python train.py --arch="transformer_decoder" --model="autoregressive pixel model" --dataset="crops of objects in photos (Visual Genome)" --train_examples=61751 --image_size=20 --horizontal_flip=true --levels_per_channel=8 --vocab_size=513 --width=320 --layers=8 --norm="layernorm" --norm_position="pre" --activation="gelu_tanh" --mlp_ratio=3 --head_dim=32 --fused_qkv=true --bias="none" --qk_norm=false --layer_scale_init=0.01 --parallel_block=false --inner_norm=false --positions="learned" --tie_embeddings=false --init="kaiming_normal" --residual_init="none" --optimizer="adamw" --lr=0.0015 --beta1=0.9 --beta2=0.95 --eps=1e-08 --grad_clip=3.0 --steps=13300 --batch_size=64 --epochs=13.8 --lr_schedule="cosine" --final_lr_fraction=0.05 --warmup_steps=660 --weight_decay=0.3
Rows from block 2, named by matrix and row number. Rows with one number belong to one attention dimension. Each number is 128 + 24 x the weight over its row's rms, rounded and kept within 0 to 255. All counts start at 0. Numbers have three digits each. After the name is the row's rms in percent of the matrix's.
# v: attention query, key and value (stacked) (model.blocks.2.attn.qkv.weight, 960x320, the v third), inputs 0-319
# proj: attention output (model.blocks.2.attn.proj.weight, 320x320, transposed), outputs 0-319
v.59 083:126129177116114129104150135176158168133138148070133138132149091091119153143147146128153112110112156084133146132165131059160149162133138118161130110146155129131160099073118120135177139131109121123124148135138144118116118162121126111106143148117108186160086109135147129157130108142099149135145140114122114126174157096145084091095095140101131147065133120156077133099137087124147123117090133105113109103092116120132111104117170143123111120137120149146128148141130121059145113160149148115097098149139115139098128097087135134166136156149123152119102142139116140110137161085165120140145131119145129137078119131135134127114127104141115092087166105103082176144123138147154148135101115105078097145112114132127151124166135147117148111112095137183122098137110148139130137155155105130112164149133088126107135090164110142108135104157203171119149082097141140144129140115133141146170135109096130148127058094137136148139131111142112135091141094136116143110108155109100163132119
proj.59 093:106094144112102163128152164130136158135109112132108129106079136142127166108128119124101115161119158146106218135145107125140124084099146085094108129123099066154120184154096148130166112092088097120123123137148129105126105154116183093118098120139111110132139150154131112132129147158161145091124146076133135095118136114109160091097151135145129113112134118123109128140106108117111141116094151158115146118119093131126090162113131094119124144120122203123139094129138124040125131105117114150094156129131098142112125118132119130070102131138145147108106152134133116155124157156121155152131136133129161120141125124125109143100093155135097151095132104089094118133202144128122127114141130107106134129187168129140091118155127134130152151141137093133110133103149145139117131177144138074125152118146116093128128126132092129110148133148141135112103128110147120175142176118175108189139134128102152168117099111113139159134128122139141170088119147118134153136108154075160144167130
v.60 099:128102120064125090165121155121126109133136109149120146113160083117136116131166114094106124165092141135114145128115133121174119144148096115177098154125087089148128137098097133125113127102143137101171168139133142200134113136141143139118115112156138148098147169139137105081143136092143114121162147139144128108082115147143119149136131139166143109097078126107097094154112163128125132072122141121143104115153148147102127138117046108166098140131129127162116101141157157118137148150120153122136156117132111150145154119132102113157138107155122118135129151165163146164123169118143104146109091146129134132135122131123105133122188106129130165111144135138115159110112122090100075130133127098132107119140170103070127120131122121128111116133092159093122136136112098115139163131145131201140128119116098103091128067171152090156123131099148136080150097117124133127152145140150118143114104130123083145139164121130120112111132137127109124104064125138218126126110135107131181115136
proj.60 105:142093125064173127076106124138145110120118163138150119107154143114158122164139132107155132156131114117126132092101174179159101145150115133080110157110116197117139098154083148187130158126171127100130123131106153092081111198132124150111114135144139150125146122114122094096100137136132148115136127103122138136148105099131110191155119101151168134125091127103113112138133155143131149139096085161109142110137103101128121132141148126108162124161135123157136108088133182089151147097139171083125099147119129121094148136135096133128089115142175103141159115090141099118124122126107155137099133138132084166102129123145131123104147119109119110152109120139125177148126147141129089158148125136124120134114116157122155120177131175123125102126115155165120150122159139153136138101164125114126134144155163181139120158133116137124130136115124123132122148130095145118109139123170104134107112143146087142129107098132100149123051136133171168121126092171205126138121099129167139131142
v.61 102:137138129205133131069117123103122134153123104145123119104148122108087125137102167152146115157135090163126124129136151103134124163135150123104145085110118189150132145143118129158139133156119095140108115052114153085150111119157115134139123090147142130109143184128123136145123168098126136066122086116120098142112152124105127141143140108136096161218167139130116129116126126085130139128095141106119134115085149128150144138142162147100162130123130147110149099133128116146146118155110090143158105098120135138112124135125111102136118114143142126116151133125085120107146136159088138060157095144106130173106098125112139080126109083128143136112137121140123141127165125143136131171148144123099120114054108129156059124176079155120161148101168134134142118135131120143102099157094163138130145111136151157171124123135166133135148157130132101168117153118121116109138128110112131098135165104131150138165168153141151141126105087116164116181121117121124164162169118111126114102121
proj.61 105:135129110192098144173108113125180134166104129150059112130188118141091129191153170142108154150095173093114135105102122111107131120109130128146172138130140113114105162122177118130152139175127150138100140118132163153138130070114137150137115129100145151151177141122105114151159121098146108129133133142131126124117131114124128105131115082124133164115152117174187123176122158119111120149125143092083120138110128083131137149121099144108148109091132162128122184180132114142131115147122186138128103145131135136145113157103152154168142154138090166133125121111115118121111130137135099151161146139142105103127131117126135103149117113116123132169105214110154098094127143149117089155112144129108119173100123116113085120139096158127155148139157161112141110129122137083126140108134123132131139122103095084098131133154194105143104151088126142114133115162164142089115119129129141135153102143152101132116126140169146128119100133136111090176126150139110145148158126124075137113140
v.62 102:123119087079112078186128083154161087166131149106133120161112094143115116055149161113118128130151118178154113148115135129165113146135139147167140062142116111127124114112124126138101128139146098138127141090153113125136166120172122157128179103156157131086162160126129139163126098110180108111159128113122127136165146120130119098163123121142144163132099130127110109157126109122114153100113132134111145085123110163129146123158109124150128119135126121137141131128094130123125152118110122111109105079103139125129061137152090082158147121132147131121137095141133142157117138124092131067149095125123140133124063167113127114086170095122147088164121157135171160100123109091083151161112101114173108138141157119167092135151070137114143131139100136151141091142117100126121137142149160132175147119114164145122085105098164109118116120139152084110120108121144124134130122161133109123094120147128135142184114126084112118146132140127149135123140113133182087153143119141138093112134
proj.62 104:130147133113144147099104128125188125148118161147129121083161130098137117150168163130165162146101147104126083118136139140159127093136116144133126130113156146129202171118103139168106148137108149104129128123121181095142179137071162119113136127094140120134135124126159105150129151135131138114112089130126107115119176108117083099125117118142131151114129109150125137089143114157124160139179126106089130119159105101138096149142098131130147118154138144177130062121116149101131114147117169132127109172145166146095131147133131134127114130099134107125129149119148079120129145135140103131123072158121181175109110124121123090105176136105126145135146167151156172163132142116136130123095159114107129169096133138144046129103104126142132141169140135105191123111172109070132134119122119133123115141151142174146104129113148113169114148147125118108122089171104130127169139132147119100088070146107130138133155137104151139162117136154173141103123107127154105166162137145103118117127
v.63 106:124117136096100175144120161092156116161140139136109139149153122212137116148143093095123108156140140169139144147148124125120115168094110114114134121130136090135125136119128153135060143105124122119148122113128147150141147128138133124155080118132111104118107101141120142102105185088136138135069154126116118105128113158115146084145128129130163098070097143091162141130112083152118138176116137116151131116231149131136111096152068102167111148099119109117112123124125171150083109115140118123115137138136135155149164070136132162085129102152152119138110150128087072107091122150134131144137166150129129124110125129133107140131158140137083109130125117149102142128112141114158132130076144094181133111130135061119130145131139119126133157125133107111140145126120132139132166125118118122110098141122068150109154151170106119130141088108132173146155131105129143132103138081137117169116145097098127109107066154168105137150142147116112150117155132115137142127081140128138160121124
proj.63 111:141143108126178120094111129124108139118139115147141138132159145118133121147107140117125112085165113118133092141149133143116115153117152164117130139126135173125193039109136135146136142099164121119162116129164066122164118113167161140125145132168120158127142116147110129119128096111117128131126113138117152125116092098159118147139122144122137110110077151108130107134136052115145152145091092157162143128147151133171089122149145151127136124073111095097099121144161148170137119109140137160100125103142095121088143122142134125159123120090105159095141136088087108128145156129121127124127154138114082129096116129187142129142103138108104133141070126147104139146108132125099156127155116120156139103142123105126152135099147164126147116133131085175156131135168118136109153147083136119138111122124116129114109142148062128108094156107129117110132188141132130137061177154134166139133159111156114132128162133121144136146192119140129147101119161135151109101094045154140148108134
v.64 079:122126127157138095139139132118132121134117122119118133101130142085123131137089134159122064156149073142097182128108118134107133140104076147116131125109182188162179118147157105139109132128120077148107134088108166161144122155113126129127114075132138130121103141129112130102110148088141174147122109107129150121151129154113124130132126155144071142162166141176164151171122121116138150133126155112120149134136142038123180154134093100143163142125118195105133087167133094152132163119114123141145114109140131109101124110156135145117138103076133117126107134083110157127112107130103138140138168114110135177120131101128089123084108125126108126139101178083139113115089113153159137123125124131168136103089163126148097106151128109143128153118178134149134148127132136130128156116114137114117144106110159162102110147094130124141170134116140165142124162125130081147108093140125098148157159113119135120063103131102143116140131107118095135172142137162103134125144091163170132104116
proj.64 087:155155131131134142140124157114102067134132112113145136142173123138135122119144109136127111102113151133150159126181127130140154125165129097145141134118151082131150089092157091101122143133148121098143121135083151129126152142128167124139143142142117167127183110118099155121144084107137139124136114179154106140130128134140144129142118135112132102099066131123155128098162107129128120174107106114085121116086143181110162123214125123126131129096129152103118088127138106182131135069125175117140132174106139112138144106108114164164119152168122199120096121181123139114121091119063101126117104122136108124172118135188150123140158140133113130143137120113196115147117130131118154148117150113120141128159099114093180151114143139135170110124098111168148121146120135162123133145151118133136144121142051126126108132114143156115078154132157156134177125146143134103147158135106115126137122122122102180154152136135131133131132149157103119114150078118149094110087149116144125130139
v.65 100:135111129207133104118106146142133151115126120110139137174142116115140145154101102089127139125119138095080125133113116204115122054117123127128112151125162072106120126123083154151151123121138199134170126148108069090145126123069125138115166118099142133158134065126117115138121137177138120124111143080064141134111147123139094119150161111138195099125124151137116117132145096135114107124151128114208137127053124173148161133109169140132107116139140173146141077132137149112143115134140119114125127137141127150081130146139120176111115127148137130116112127112091132128100109121136102130100122168150131116072134117149151146137130155123161126130120102116153130116122120161119112086148145147090118142165148127086148145126149114137089136126139132122139129123127131094139115141178099142119138121134091169157146093139155161150114137137084088131135130142118135087151114118141131134126121131098088125163156123158134119109155119138109147162106136100113106161140141150101143148109
proj.65 103:118113129180105100129198129126110148137142147151097115112091111123164129141146113121143129129086113124139132143160172078112136123127126153116132127134150110119063143146166125116140137140147127140138135136161156102127084117129114120122136132155135089140143159131140160134153134119124129157153088100147147137140151156057096171135128103121041160157191112079125122120141104117139103141119103141192124139137123121111105141089103132113061114094137089133128125134091145122115124163116116123169114118106125099160127119137104116143137153157146108112147124087142133126150115125153131119153142130144149105072131139147103140127119129103159120155107169078077130111144088101174127136176110123128133152082094142121125116097133130139095105125109122145127131138106105114136130132127113119140146126175204113123115136166122115152133108081161130140101093129131130167112082135102172142121109129209108078114128109139187120129139121125114141179120146145141139142144136120118134141115
v.66 102:137145123183195140135119121124164117122131136110129157168090130151126118125120130087108142122094126094061112101092101139116077096102111130146151110109135145128124126144116159146153112141169190147149121098104125119125100133098118181130174116165151107152153060128121113128128133108160120057130184108125149118108191123139150135164128127113151145186086158116165122147121125113127093136117134145171136150076122219156139153117123132139019113121123123121121140095107114136154136135141110130118105127125126126141124136133141134128140102147142120123147119134122099131132152133079121075119152152144093144135135129148130112138133128110157171094116113127131086115118066164117160112131128099138134104158139110119105148099146129130141139135122145118137113134117141134108131092148178115145154088135165124119105117187090131098134126136100131086119135135138097124121135139155142140138137129110132143127119125121149130127140083105115128179107121155100102138144135127105092138110
proj.66 104:145154116137080138109151111139118141142122161080163137135122125131127129109100132134170160127125145131137097119108167057108111130155145143136148136124123155125112124088125157126129144119137153154153114120163101108157092108157143134136162126125146089077069145114131184108136098103136123163140099133110115090132149136117102169136132078107073132091183117092100138120141105118127097133138113130132131113149127051125137120159063146097101103185125106134147084129110159148115132164141135153099129106116150145117130123121130103123088168117161116170103125055149152140119146127129115118141135114118126147112154136072133125150104129147121113183114168076118116112165139152129116115103130151148124142133150142109139129138142090122115153107114122119144134116122066092130125168116113120134118133149129084093125123105138155173132112144100127185116143119093134125172093118078111128124151118193144100098150114152167140118112151154124144110102142144162154129091137098118109119118
v.67 101:122142130141195144101146105137116152141138146095154134137091108128103130123166141118135170161132132125162119127150136090098124117150168135132135138132155164135118122100164084133159120149089126144127116150132087114143127153131122127137125161127117076149129036108139154106111154140127118124132111135139141124141127117182119169155127113164124119122116123099134126100128116110120090108135130163130141123107109177125154121139206150100069127121142146147103122121151108162139108112123148112103127157126145128095112138116126134131108130081123147127121168135155158137068135179117136133141131157158134073131107120090095113162134105147145125150117185158152128075164106180151103117147087171136142133171098184105159118136099132117116139127156105112130106143153137105131117120168142130119094134125169088107116133111160112138158119198166043146127121131115111136118149123116134118121154150121114145138138126069149123132114114134130127159134141101070143091116129142152111095119
proj.67 102:124108127172123127149195157136113147106129174121093130093150126115091115198113138131125129139111151129137128138086079118127130113143137160120144130133133173137148185126122154111140136130146130136120124123155131123147138126121173132108100119110125078090100169118157092172141147147134140080149131134133149127120148132068110127108116106139096113167148142098138132105112128142131105155082141096137143134117088112160117141074124120127129130125126082137173092155119094130117128178111112168117138128099140146098131124126162094135094147147098083105160137061145101131164132132079129134120104130101115122130102133090141126114094116119178117164129115127127103156077143162128149118148134132098123165144172071125133127094149159125110133129124165118080137124081123131135110089121082126115138120125179114112111127140152152164143108105076134124141167124110136113194072125138124128082123196160144142123128135128100119109115147127117142137131126103130144160165104093136110116146
v.68 082:129123117115132112159128121153129091113141134087145133151156104148144105116133144094119155099070177154143111117124145048152121173188148100090147146118079095117116128133099133138099134160128092093128124130138136064138154106132126137134120156118129155102159167121144106140149112098109134119102120135166141134115149135123149117173110102105160159111113098087119127101136113114135130133137141143137138120168140172132132128115153153188096118130122109121132139115098136127123121124119111112153127068130108140165144162166127125202137151129118127132173155133122091118149113109136123111116106112104126108117057153128148109112116121117135094125162094118122141119149114061091108144108150104136128079159076137136125117161119174123139160124102116115139149136147116056128124125114135114116155131131111094112144153151111134154106146121089187129157128101138156117110135111134132110142107121149111100143094141076119154142109136095169122126143099122187111197108131109116110173122
proj.68 085:120102094133108138088116112144161149120152175122131134152094114135122136112132159133142127110130113129116089094113120147127120119123148161141145114134103177127163129173077137116134113122131175205115159136140107131151111142112162131144116119113117132115089103118131121138129110121119131142110142088103156086123101131138145123118149125155167160142159116098115134161125116107170113106121183150128134139130153085103148132130091115133149111151126113125105130114178133117103135131142023141122148131170108117102100134134161095068117078130141164154124127129128143155114156131147159109128145134098120090118147137110146138133105138101150118097110140131105136142075119212132098140146113098138121155082190161134103111107109106169155094125170106122132141119151098127138108099075146131133100123130134137084134104142117096111172130172084132134099160126131133099115160150136164157092149113106128099122104142113121155137181115108142113117137162119126144097171127172165115097115
v.69 081:135131114151132100139128130139150099108133126141117143116111124164115152126136149118116116119156134126076121142120072082146129163074093132072114083128094146140114133148126143119111127137161132109126099071156192144125103091125118149137126089128132116152162191128147111126150116058136140113111085129136109128120086130085165113158151132103110151172166142121148127177124123142124150168112104083136135117173151158143170134132144148174091126126113093106129144113093129104117160144128099138139130105106148112159158125142119110147150124143139164112122129169103120116163114080105166126114128105116128182102107127121126121111145111099112127128126103100143099140112105077118161166090109101181128137083114142149081132161100174100158105154108081113124127121158150151137133106058125095152164111121138140136119133160145140163127135093119135167108140119134148093162123129139130113105158127151174133107099147140121136136142120132105120065162128112105147147129123091149129140116
proj.69 083:121137159123121125127120083132145134154144167103125126168102120133104126126068131142139141112156116107137123128120167133126143129154134146137127132109118115128134101095140119130117109126127170154120134139115121106140120151173161149141140124140136104100122095141125143085159067114116123155121164091096140096158088137159139159150129128129125153127140175127131135098146170141141131166133123187140133099124097056125147127170044116147117081130114149107129111105143142156097114123128161172108120134148115120149134133156146142088081134123168151174063126139141123109046132123129132103130171095122115153145151112153156131157136133128128124128126152172151135127133132171114106100110100137145159064086131143108172107092156091112165095124122137100155105123189142141105132181147149134118132125119070102125125123123115101140102138131096133117161101139141103105102169132144140111141122115070138133106151120127154144140136122098129123095131144144150142112106138151059097095126
v.70 095:122144160158141148066171103129141121129108118150143127117125126113134111151110145175129154122154074138136127122109138053129150141179139117149131151152123151132135143091140163117135141129045099122071134184110142134153132183100134070120126146147128132122124109137116121126110148071112126145135120121127131127103160145119127146112112103147132154099114110175119133078124138136084086150140124158146102133121155109106119146169149135116102132107133077137139137143138140181119136133115095136111116116135122153155128102142113154162119113115120086112126103159144112077146129109115132115132148143215134102136096128116107170100128120146129159134134163150103162101109147197144144097097119101111079151103116112152156180101119129118141147118152131090114155115111123124129139136154167084128171131127125102126155118160152112161116157112140202173133142117121125130132130148163114130118153119141122137140170124117112144123074181175138133176128122122131133125144111143124132130116
proj.70 097:118135119142139145176139144106105179139125125091093126104126117139082125135159121121086132165110140125121136163152125185148127129094106124115171120127121149137122131145107116121066127169168095107126124100183110153130158158119145117133114137130118119127154122130090109123130098129117140117130135117130116101110124136129110151145132095116144121135122130079152139167142113082145111122045139120117142104159150169160148139132159124100157116085128111133125065126145108114107125125093129101111134131114133144081114137119135095134100152118074136126155144143142152129108124122109135118140124156083160131180139131139122145109091131122147126206124117088135125169134116101120160147124112111171139148160143149120121128184136156116091084110146113149136119132156116177128110038166071138137134139112163132119103138154156113144151080047154125114145143107129132129094123117116168111126111149123135114150089124135123135102112123129110082123136176136128073127130148093134084105116
v.71 093:125131144150138152127131125125136102101121124142116126144132124131120163136139129107131129135091080133111096119120128157159129072085157138195155175117131074138109135159128154131149134122119142111095164153089137175136137108084124104124132149092117131144111091138078144134155144140115121095088143139137123130107125145092110089128131146172169092103087180120140160148134107118127109138150111123120146123093115143140098144112136148145139142140125153145138133177160135130111095151121123147154130093108150122093112115123150151120133142116144100120109131118120128084101107148119125147115109147196144075121151099156124151111166159115121114151111125055118148116107078179142138087135137149078130133193167157106157149143150088132101130128161107132143141120196127111130084135150144149125119135141098157173118122161143137060088130147122111111114137161112135122122168133141157113139158135067109125136154118119117110130089134119071149173104121083143142133122101145097115122117
proj.71 101:106186157176081131153127128116102143119144113093139124145142119113127108163080096111099132144137133122114146134142155101108151124101137158079154122130130129144091161115172105124103122112180113154132115129128125036127081123105137117124140122133117116094147132130125117138111138116140117111136080143136129142101154144133098161141150053136077133165157136120160137104127097123146106148137110108133138119127143156130172122102114140108116113082098132106146097074103101117122152171124141072143124159117115133120145111151111102136130150107062160128114115166102124130122166120144147120112140108116122149085112143134100148151136142143113135148120110155117114165093146103152132177114112150144098136110122129119152115108101123125083137125125123176074148131083128192141150109118102120142184145150182130146133118160143140168110145048123132130103102103139135137155071116088095139103124161165117131123154148135155122111154102131107152129137127118093146117099137161129123151127
v.72 095:143146118122138141141136104105104155128142132145132143130121099164106134117134153092108139174162181084126120136143134170116097088066117118136123086125121159115110139179130088136163130147169170137128081070170109133155116097163126181130133123122137131153149123107171123136139089129139132102162146128122110123170075092159149078157140144129127134142112133118129106140133100134110138100098112128143116114121119150140111111132120113110161142161140147135135137080139122149114126150145194095128107181133156125141122111099154114084133114122119128116128067159111133120145118130113122100144112141113095127099109128105155092201128123109112132108138130152166067150131158110126137161113106169176139132128103154114110074100110116107128122140085094152133090147119135162119145156114071120127119130146165148112136105070165157133162096136131095074087133131137119081139123104114143137097121135160117142142096134103161115122167114118100139110129112137108121085113144096109097127118
proj.72 101:110139109093097126119167106148170109110126092103129141105108137148111139092097160137150139134108107140145113141095098057138125156166140125158129130136123090114130120086109159130133134087092132066115118136088118149120161073120137152111152148140135085115105158124183115129131165155117118162118170083119135113151131126173126138167124143132105144135107114134090130099118145139122131141178109179173137159130081095111121137090129137131103130141141106141155171131106152131144126137140141175157103076146151123143138144131131155128104127131164095151115138073130129126113127141172113129152133125129089107078102126114133133148116114130142115125150161158102152075169111160126146092124116129100128087127127102132130129103138107121137198169146198114115118128096133105124146183116187144113131128117108054153131143118121132125133121180102130122105115136119116148189103131157128098122116115101131128126127126146135119132132136095138167117123135156159167162137106131078119123148
v.73 086:118111114131104053122136134122123120113136168128108102109141133113137140119156109114116083148144088136168166144147090127147128178073112125122105114117128154146141099118112118108125117149167133143123119097135134080119140127214130169139108080146130083126136180126114146102147120098153136158087137155178125123115158136156128088154111155132106144137184148126126104169125120107182152122129147083144133128155124076105181135127146083134157141136117112127086148093186135142088158095134097125154116126102117107110140116124122143117123106089121133146129140133093161096163119174119132128124150097108108131103147103151111137147097140148101139111120147144071183120107115102153139168126135111165142103111182129133086118128129125135133116117122095187120153139093142144116165128162130097140131118121154177114106123108100099126103128136136144174146140116137078116117088130093090142126105137110154142106116168102140128124133127127141126111172088152124105146149091127124125114152
proj.73 093:154086126117117141120110120141110046136120117142123131158128140136119166098096111130113110087143141125147118097221122124151128101111123148136164098092130148120136075116142126100141118159101107088138136137114179133122135149099162145143154134130106213156145076108092122138121108118139159176135100183099126162138132154147165129144118133131148126129084136164130125105159159170115123120159075153132126120106137101143147088189147126142139152147136167125119075134105110157135104070136165179144150150165139129145127096119159141173153096148156175139052144153115129132111118114121116128131137143101125134144106122153135105132176134088109122108131130100126118151130150165118165093119109125133139123139103102108172127106118140143131136134131129137137114143183125136119124170098134127126114112106085124122134135133129130074127128203117116101119113134135125113137119143143123117150158093134118181135124182114095137123119151111133128136117119119122106139132126122147145150146
v.74 104:121117161095161138117130148144123117142122105090160134128157104118143108108129134142146129165138183138164144114168159123127156131195195123127160138136145123134158131111124128138106124121098130088122118161098148118146171136149141102115125127098112166150114174129114157151095169061106121096091102101133130128137154138146087127150095111140122134131117121104138139104121084117125102136113119076135129130147120090110191108116179119113101137114124144115115102135125115137099126108109139137143142065094117125073141134136145119142121111166109139139163159061110130129070122155128101096146123136091143082151125147112125142133122121156144100115111184122125152144186163136175116126128118126107142117115153113116156123128141130114092132102165120131122141112150115101130089130089128137113144144121081105190140112170153129155124173130122128163130128150115124140119113092064110119130148138157153133161151112104116156147116182113142137183155094089146113187095119131121126128146
proj.74 104:136098089118133136121117177124116154140120222150149116119128155127155118162151117119123161132167134140111138132128076140146134128122149097124087136140110145117165137140117140148133118141125122152123130122129152107140144134106100122119116120102129158155165076144138128150107123137145145126141134115154139136138122108072193094104100173106136112123122139129104135147111092124134115118157137116145135133136124153139127128126097126159146131121128084102122106137159081144138123106126086061153172200121115118073121130126135113115129083158125166077119138179120115129171141120111137133182152136139101174114106149154105142123146124117124144131112124138133119139061137124109126156119137117154130186130110142127078141053080194144173129130136114173126128130106133115125120074143137127124141139150174191087091131155098092114132111080120139078142132133127133110071137134148138146146126149129113152156080124106130118132145114141109110128142148105123115134168102139155115108129
v.75 089:127140113105103134143084097154130169143123161058141126136130153134146113101103137128129149110105108091112107120147092099079136157170118144127163120153164171101165133097174097122157119098158134117120152146148101136149112124078121136131093110142115108117135073114115109170112081126133125120140118158116153116150159136153123141149155132127094119157121081108156120110132117113148123126155180122094148153120099160139155148130144145119169150112125125151117110143080137130150142099125127126109115050135106152125100166155121157130143129128106141142126166124150129184103144129167125073146119109069121202117054140141110108117106129120119147111109138137113106085129112154159118134117135114176087126139114120131102121163095158119120138139141149141118110142153119112151147094140159118137140134129175091080115125109111111161198134154098110097161121102133154153110087144165114130163114127117112132145132138129139120149097133091130120121151186113147148106143117168123108124121
proj.75 091:150158120156119111125123152116154113112135103129084128122163121106120117145159162141178112127085120138152129138092100164132115122125160124128090134143151121144082164162116141147112178168098170124159120126124149117149114096126156141132117137119150068112132146120131149144187142129118111126152085146123120126147175139112117121102112151135143109113126144106091136097116104117133171150124126118104154130113164159116085166166137128113134131115143137137157113147162123101117126109133097143089125140085140140119134129136132136106073164159157057127144143074110114149177085124094149125158138106151154093138149118091151123128168120135163122090141138123147160122140138170126093137117164114099128136138136092123131096110138099123158138145146140102185126133098112081129142092174130123125096125143141170142124132085109166108130152141093102148162147135116133119131194141132124159098102142139158105102123115129078150148129159126110125133136054128155094097136191066144135121124
v.76 101:126123136082121106133125107128090132146116130102141134096148119174128106142136136168141135112183113144162136125170132010132150192183169126125095115148122192136147127113194105157094137127112098100095120116136171154135126122163126102129089125156118133148141198137119143160097144070103113132144097158173131102133115133168152180143116106133084110140153094119112129103135146107120125091114136128127123133170122100098162128147130122117138127118126095135132137127091108170109151110096115126117113105128162116125116130130123128135142133094110139128133111112143160166144151106130145117150118142074126188118094135113109141131116089142106147125134131115154132125148171113133094172138089092163101115078121126117135146157114152113145135112135144131108136125098149131137114117088134139152140152123151071133122142124085113179131158137121178166123106088124106165125109148126100123149129131155170152105125131112123117139130134125156103130170150126161117121118133137153099102145
proj.76 105:123112127104156151139095138133116102124128120104133142164173112126128112174172149128143113139133137135136149160082094197144119117127114138147124126136097123133190137119094138122104132178089152104112123117113125159127176143139161136139109121089137145143162083121125116136141110115131136126122183095120121151138126131138150133140122193149219124098076124114138125154116156141128176108093154119083138136129135141160123137147147109125191127083132127133143111134179109113119112100088143157101126180120129139126123143124135139138084098129132109123147140145094092121100111124102134143145128112144108125187109128161121128122132128103177117124122132149188132176118143160088122077122147106130125109134141137108095129150100142124191110114141087076143114124141127114122131081139143127119099142114071190128140153129095128105131115166110124091173154141119142104094216129165145122113129128092154145125123134120095129146106140126129120116136099112141109103156141123145127124133
v.77 094:120127110073094111150136107117125152135115128168099101087127104144136147119133119133139132144139116127194149133146114163149152115094166133151116129138168122116118144120137094130123133124124094141171109106139124172113118127175127153121144110145124115115126172124122179155128111103129097118123090188167092121135084114128110140115154181123070137120156154085099141146122121125159126094123112128135098111187114050125123105117092085053214109129124128172151175145143121158144133111120134138134114148093149089120125123111126113094117116115153135128103104179154167150137163144124131096121130119110128138109177130099106127161136095147110138107123167160136141149122122126141119163142131131159136177109158112133116116125118108127123090150121140192114140114105093163111123121139118145152117104131163139105090115122116132084124088117148069126106133119147108151145141145110155114127119138129144164176135143129153104138142147133102125067154126133165143101142125121131132083133
proj.77 098:132117148104149145119068135149117065124133105118127111167165130140138140148132107134090132152130127133131141136129096163091140163112125118130079128112113136122146134147125146119128120125092121078120095143068147158073162130127114129129135128077140187162151126138126097159131178121142140101133138172112115162160128107161177101119116145140180091146081122215097112115129148158112174121180089125120121129099128150111131117131188132145156150140128174146170123083104141159150123087160209121132123140137129141132132138128119163141148130110142131129088139164098109130125158137146119142119144133136146143156085129128141094127161133122122130131156127193154143149142152097091148092089132130120126107119130127122139138141100128123175161155127129101129102120144174147135156143104160137130104125115096122143132146122142153144088126158101129092125129165133116122086149115129094125139133107090129154130133149121097111131069125129117147123135098131112138161084123137121156181142
v.78 096:123150128095142128110167145125150104128131132172142098108115147137160134121164137159142127147121126133136136113120106097119140139113129109114149105122118142114129148133160142068126140114084111135106151155162151110075140192205134120130139154140136138121112174125145129084093137124142140157114117135149129124159095142121132118112106151135091180116116106118141110115117143138102115134122116150121103134174159042100098107150153094105148115120135096095097132103185117177103132120105125132101125165115090115155150074111101122131148111108110123131161116130121127072163155106116125124169159119179134065172164160133115144101124121147142133134141194165108209134129158096145158132105114120162150146076104140168129133050140090133139112101128120135106136120131118136121162157147103093139149137119106122120122115163129107123121137102152132141146116164127098156119131137103120143130134120151157100125126110127113158130126183174136128118146107136090153106112117109153141124131
proj.78 100:143138093077142130131093155127144154146102127106101121122149131141119120076100104118072138116139128137093113114188118174126124169118119093126147119120108160107149096120122140129080123128127054107121122135157095191116174137113109138129118126119115187159108105128092123095105164138134148126107115148135104114127115113169181106141134107126196100122075178166108124176149116135116119111107159131117132108161110140144127095124168131153161145156113158132129120123134088139127124097115122110152134120153128143082114146113138125132127123114133160106117135175135136132120111117095110130123112153094111166176107127146137119113110130161105131150145098139131149131112142171089206135132108129143124126190143131134137154143146181131084127109142147142118129128149138150132104132125132139092122123078119107142143130098156107106158113111148136078108133081114116117110100118142129125180149128098135164159079114113091105104119142146109092117133178110141096154114058130124129125116
v.79 083:122138135155096127118137125139127117128121160150100121113104144134131126105087131139116137131142067157111127162096089091139143148110042115148096153121127128125103104127145158125108134135088110153116128119092126138117136133146129128128122096133152059138154169136144115138131124080146142144109138145120122139100170131135122149197132172141098173073105141137115140114130132118130127133136105139143148132143135117140107152145068140132131134131122112146102143109122158152115142124134105139147135127104159117152090106166152168182136119092160135107078149167140107099150094151136119145091135090188108118109102110135124147136133130157125137133121129128117128113068104172166158137120145096141086162112169068138088120140108114120174097159133143111124130128081096080140152109158173082122138093120179182088139151098154099112124124108128156132110165122129126107145136132163153127105134125117135145087127181124123123117118135154103137114168144169142140142182080151133115120119
proj.79 088:129137119151123160157088115115120126128144081095117118165144111130129135109152134146097124116117108119147125139173161178139116097084145148135150117116118145156117099120141085122133117113164128112146121108103141138136154145098173140143139143167138151133146114102092099137157097122128128078132081194143104088129085146157128171148123088114115115163098132113124129134129159121113121174096106134141143093134168138132179084207176116118169100090138143146128085102102117145151119088129173134105124106145144145116114111118136131107137137093143166140080133149136164137135115111095106091102127158097154126152133116144123117132147144113111113123113124082162112198146133087121134109106123143134135088135117117112169103157121108106143098151119100148174120113166113208125153111163120144160099119141088100135150128120158113150102068143124141117153120131132135102130112124104106108125121087100125135152136172139101166126099121133093128114116144157139120132088177110142104118150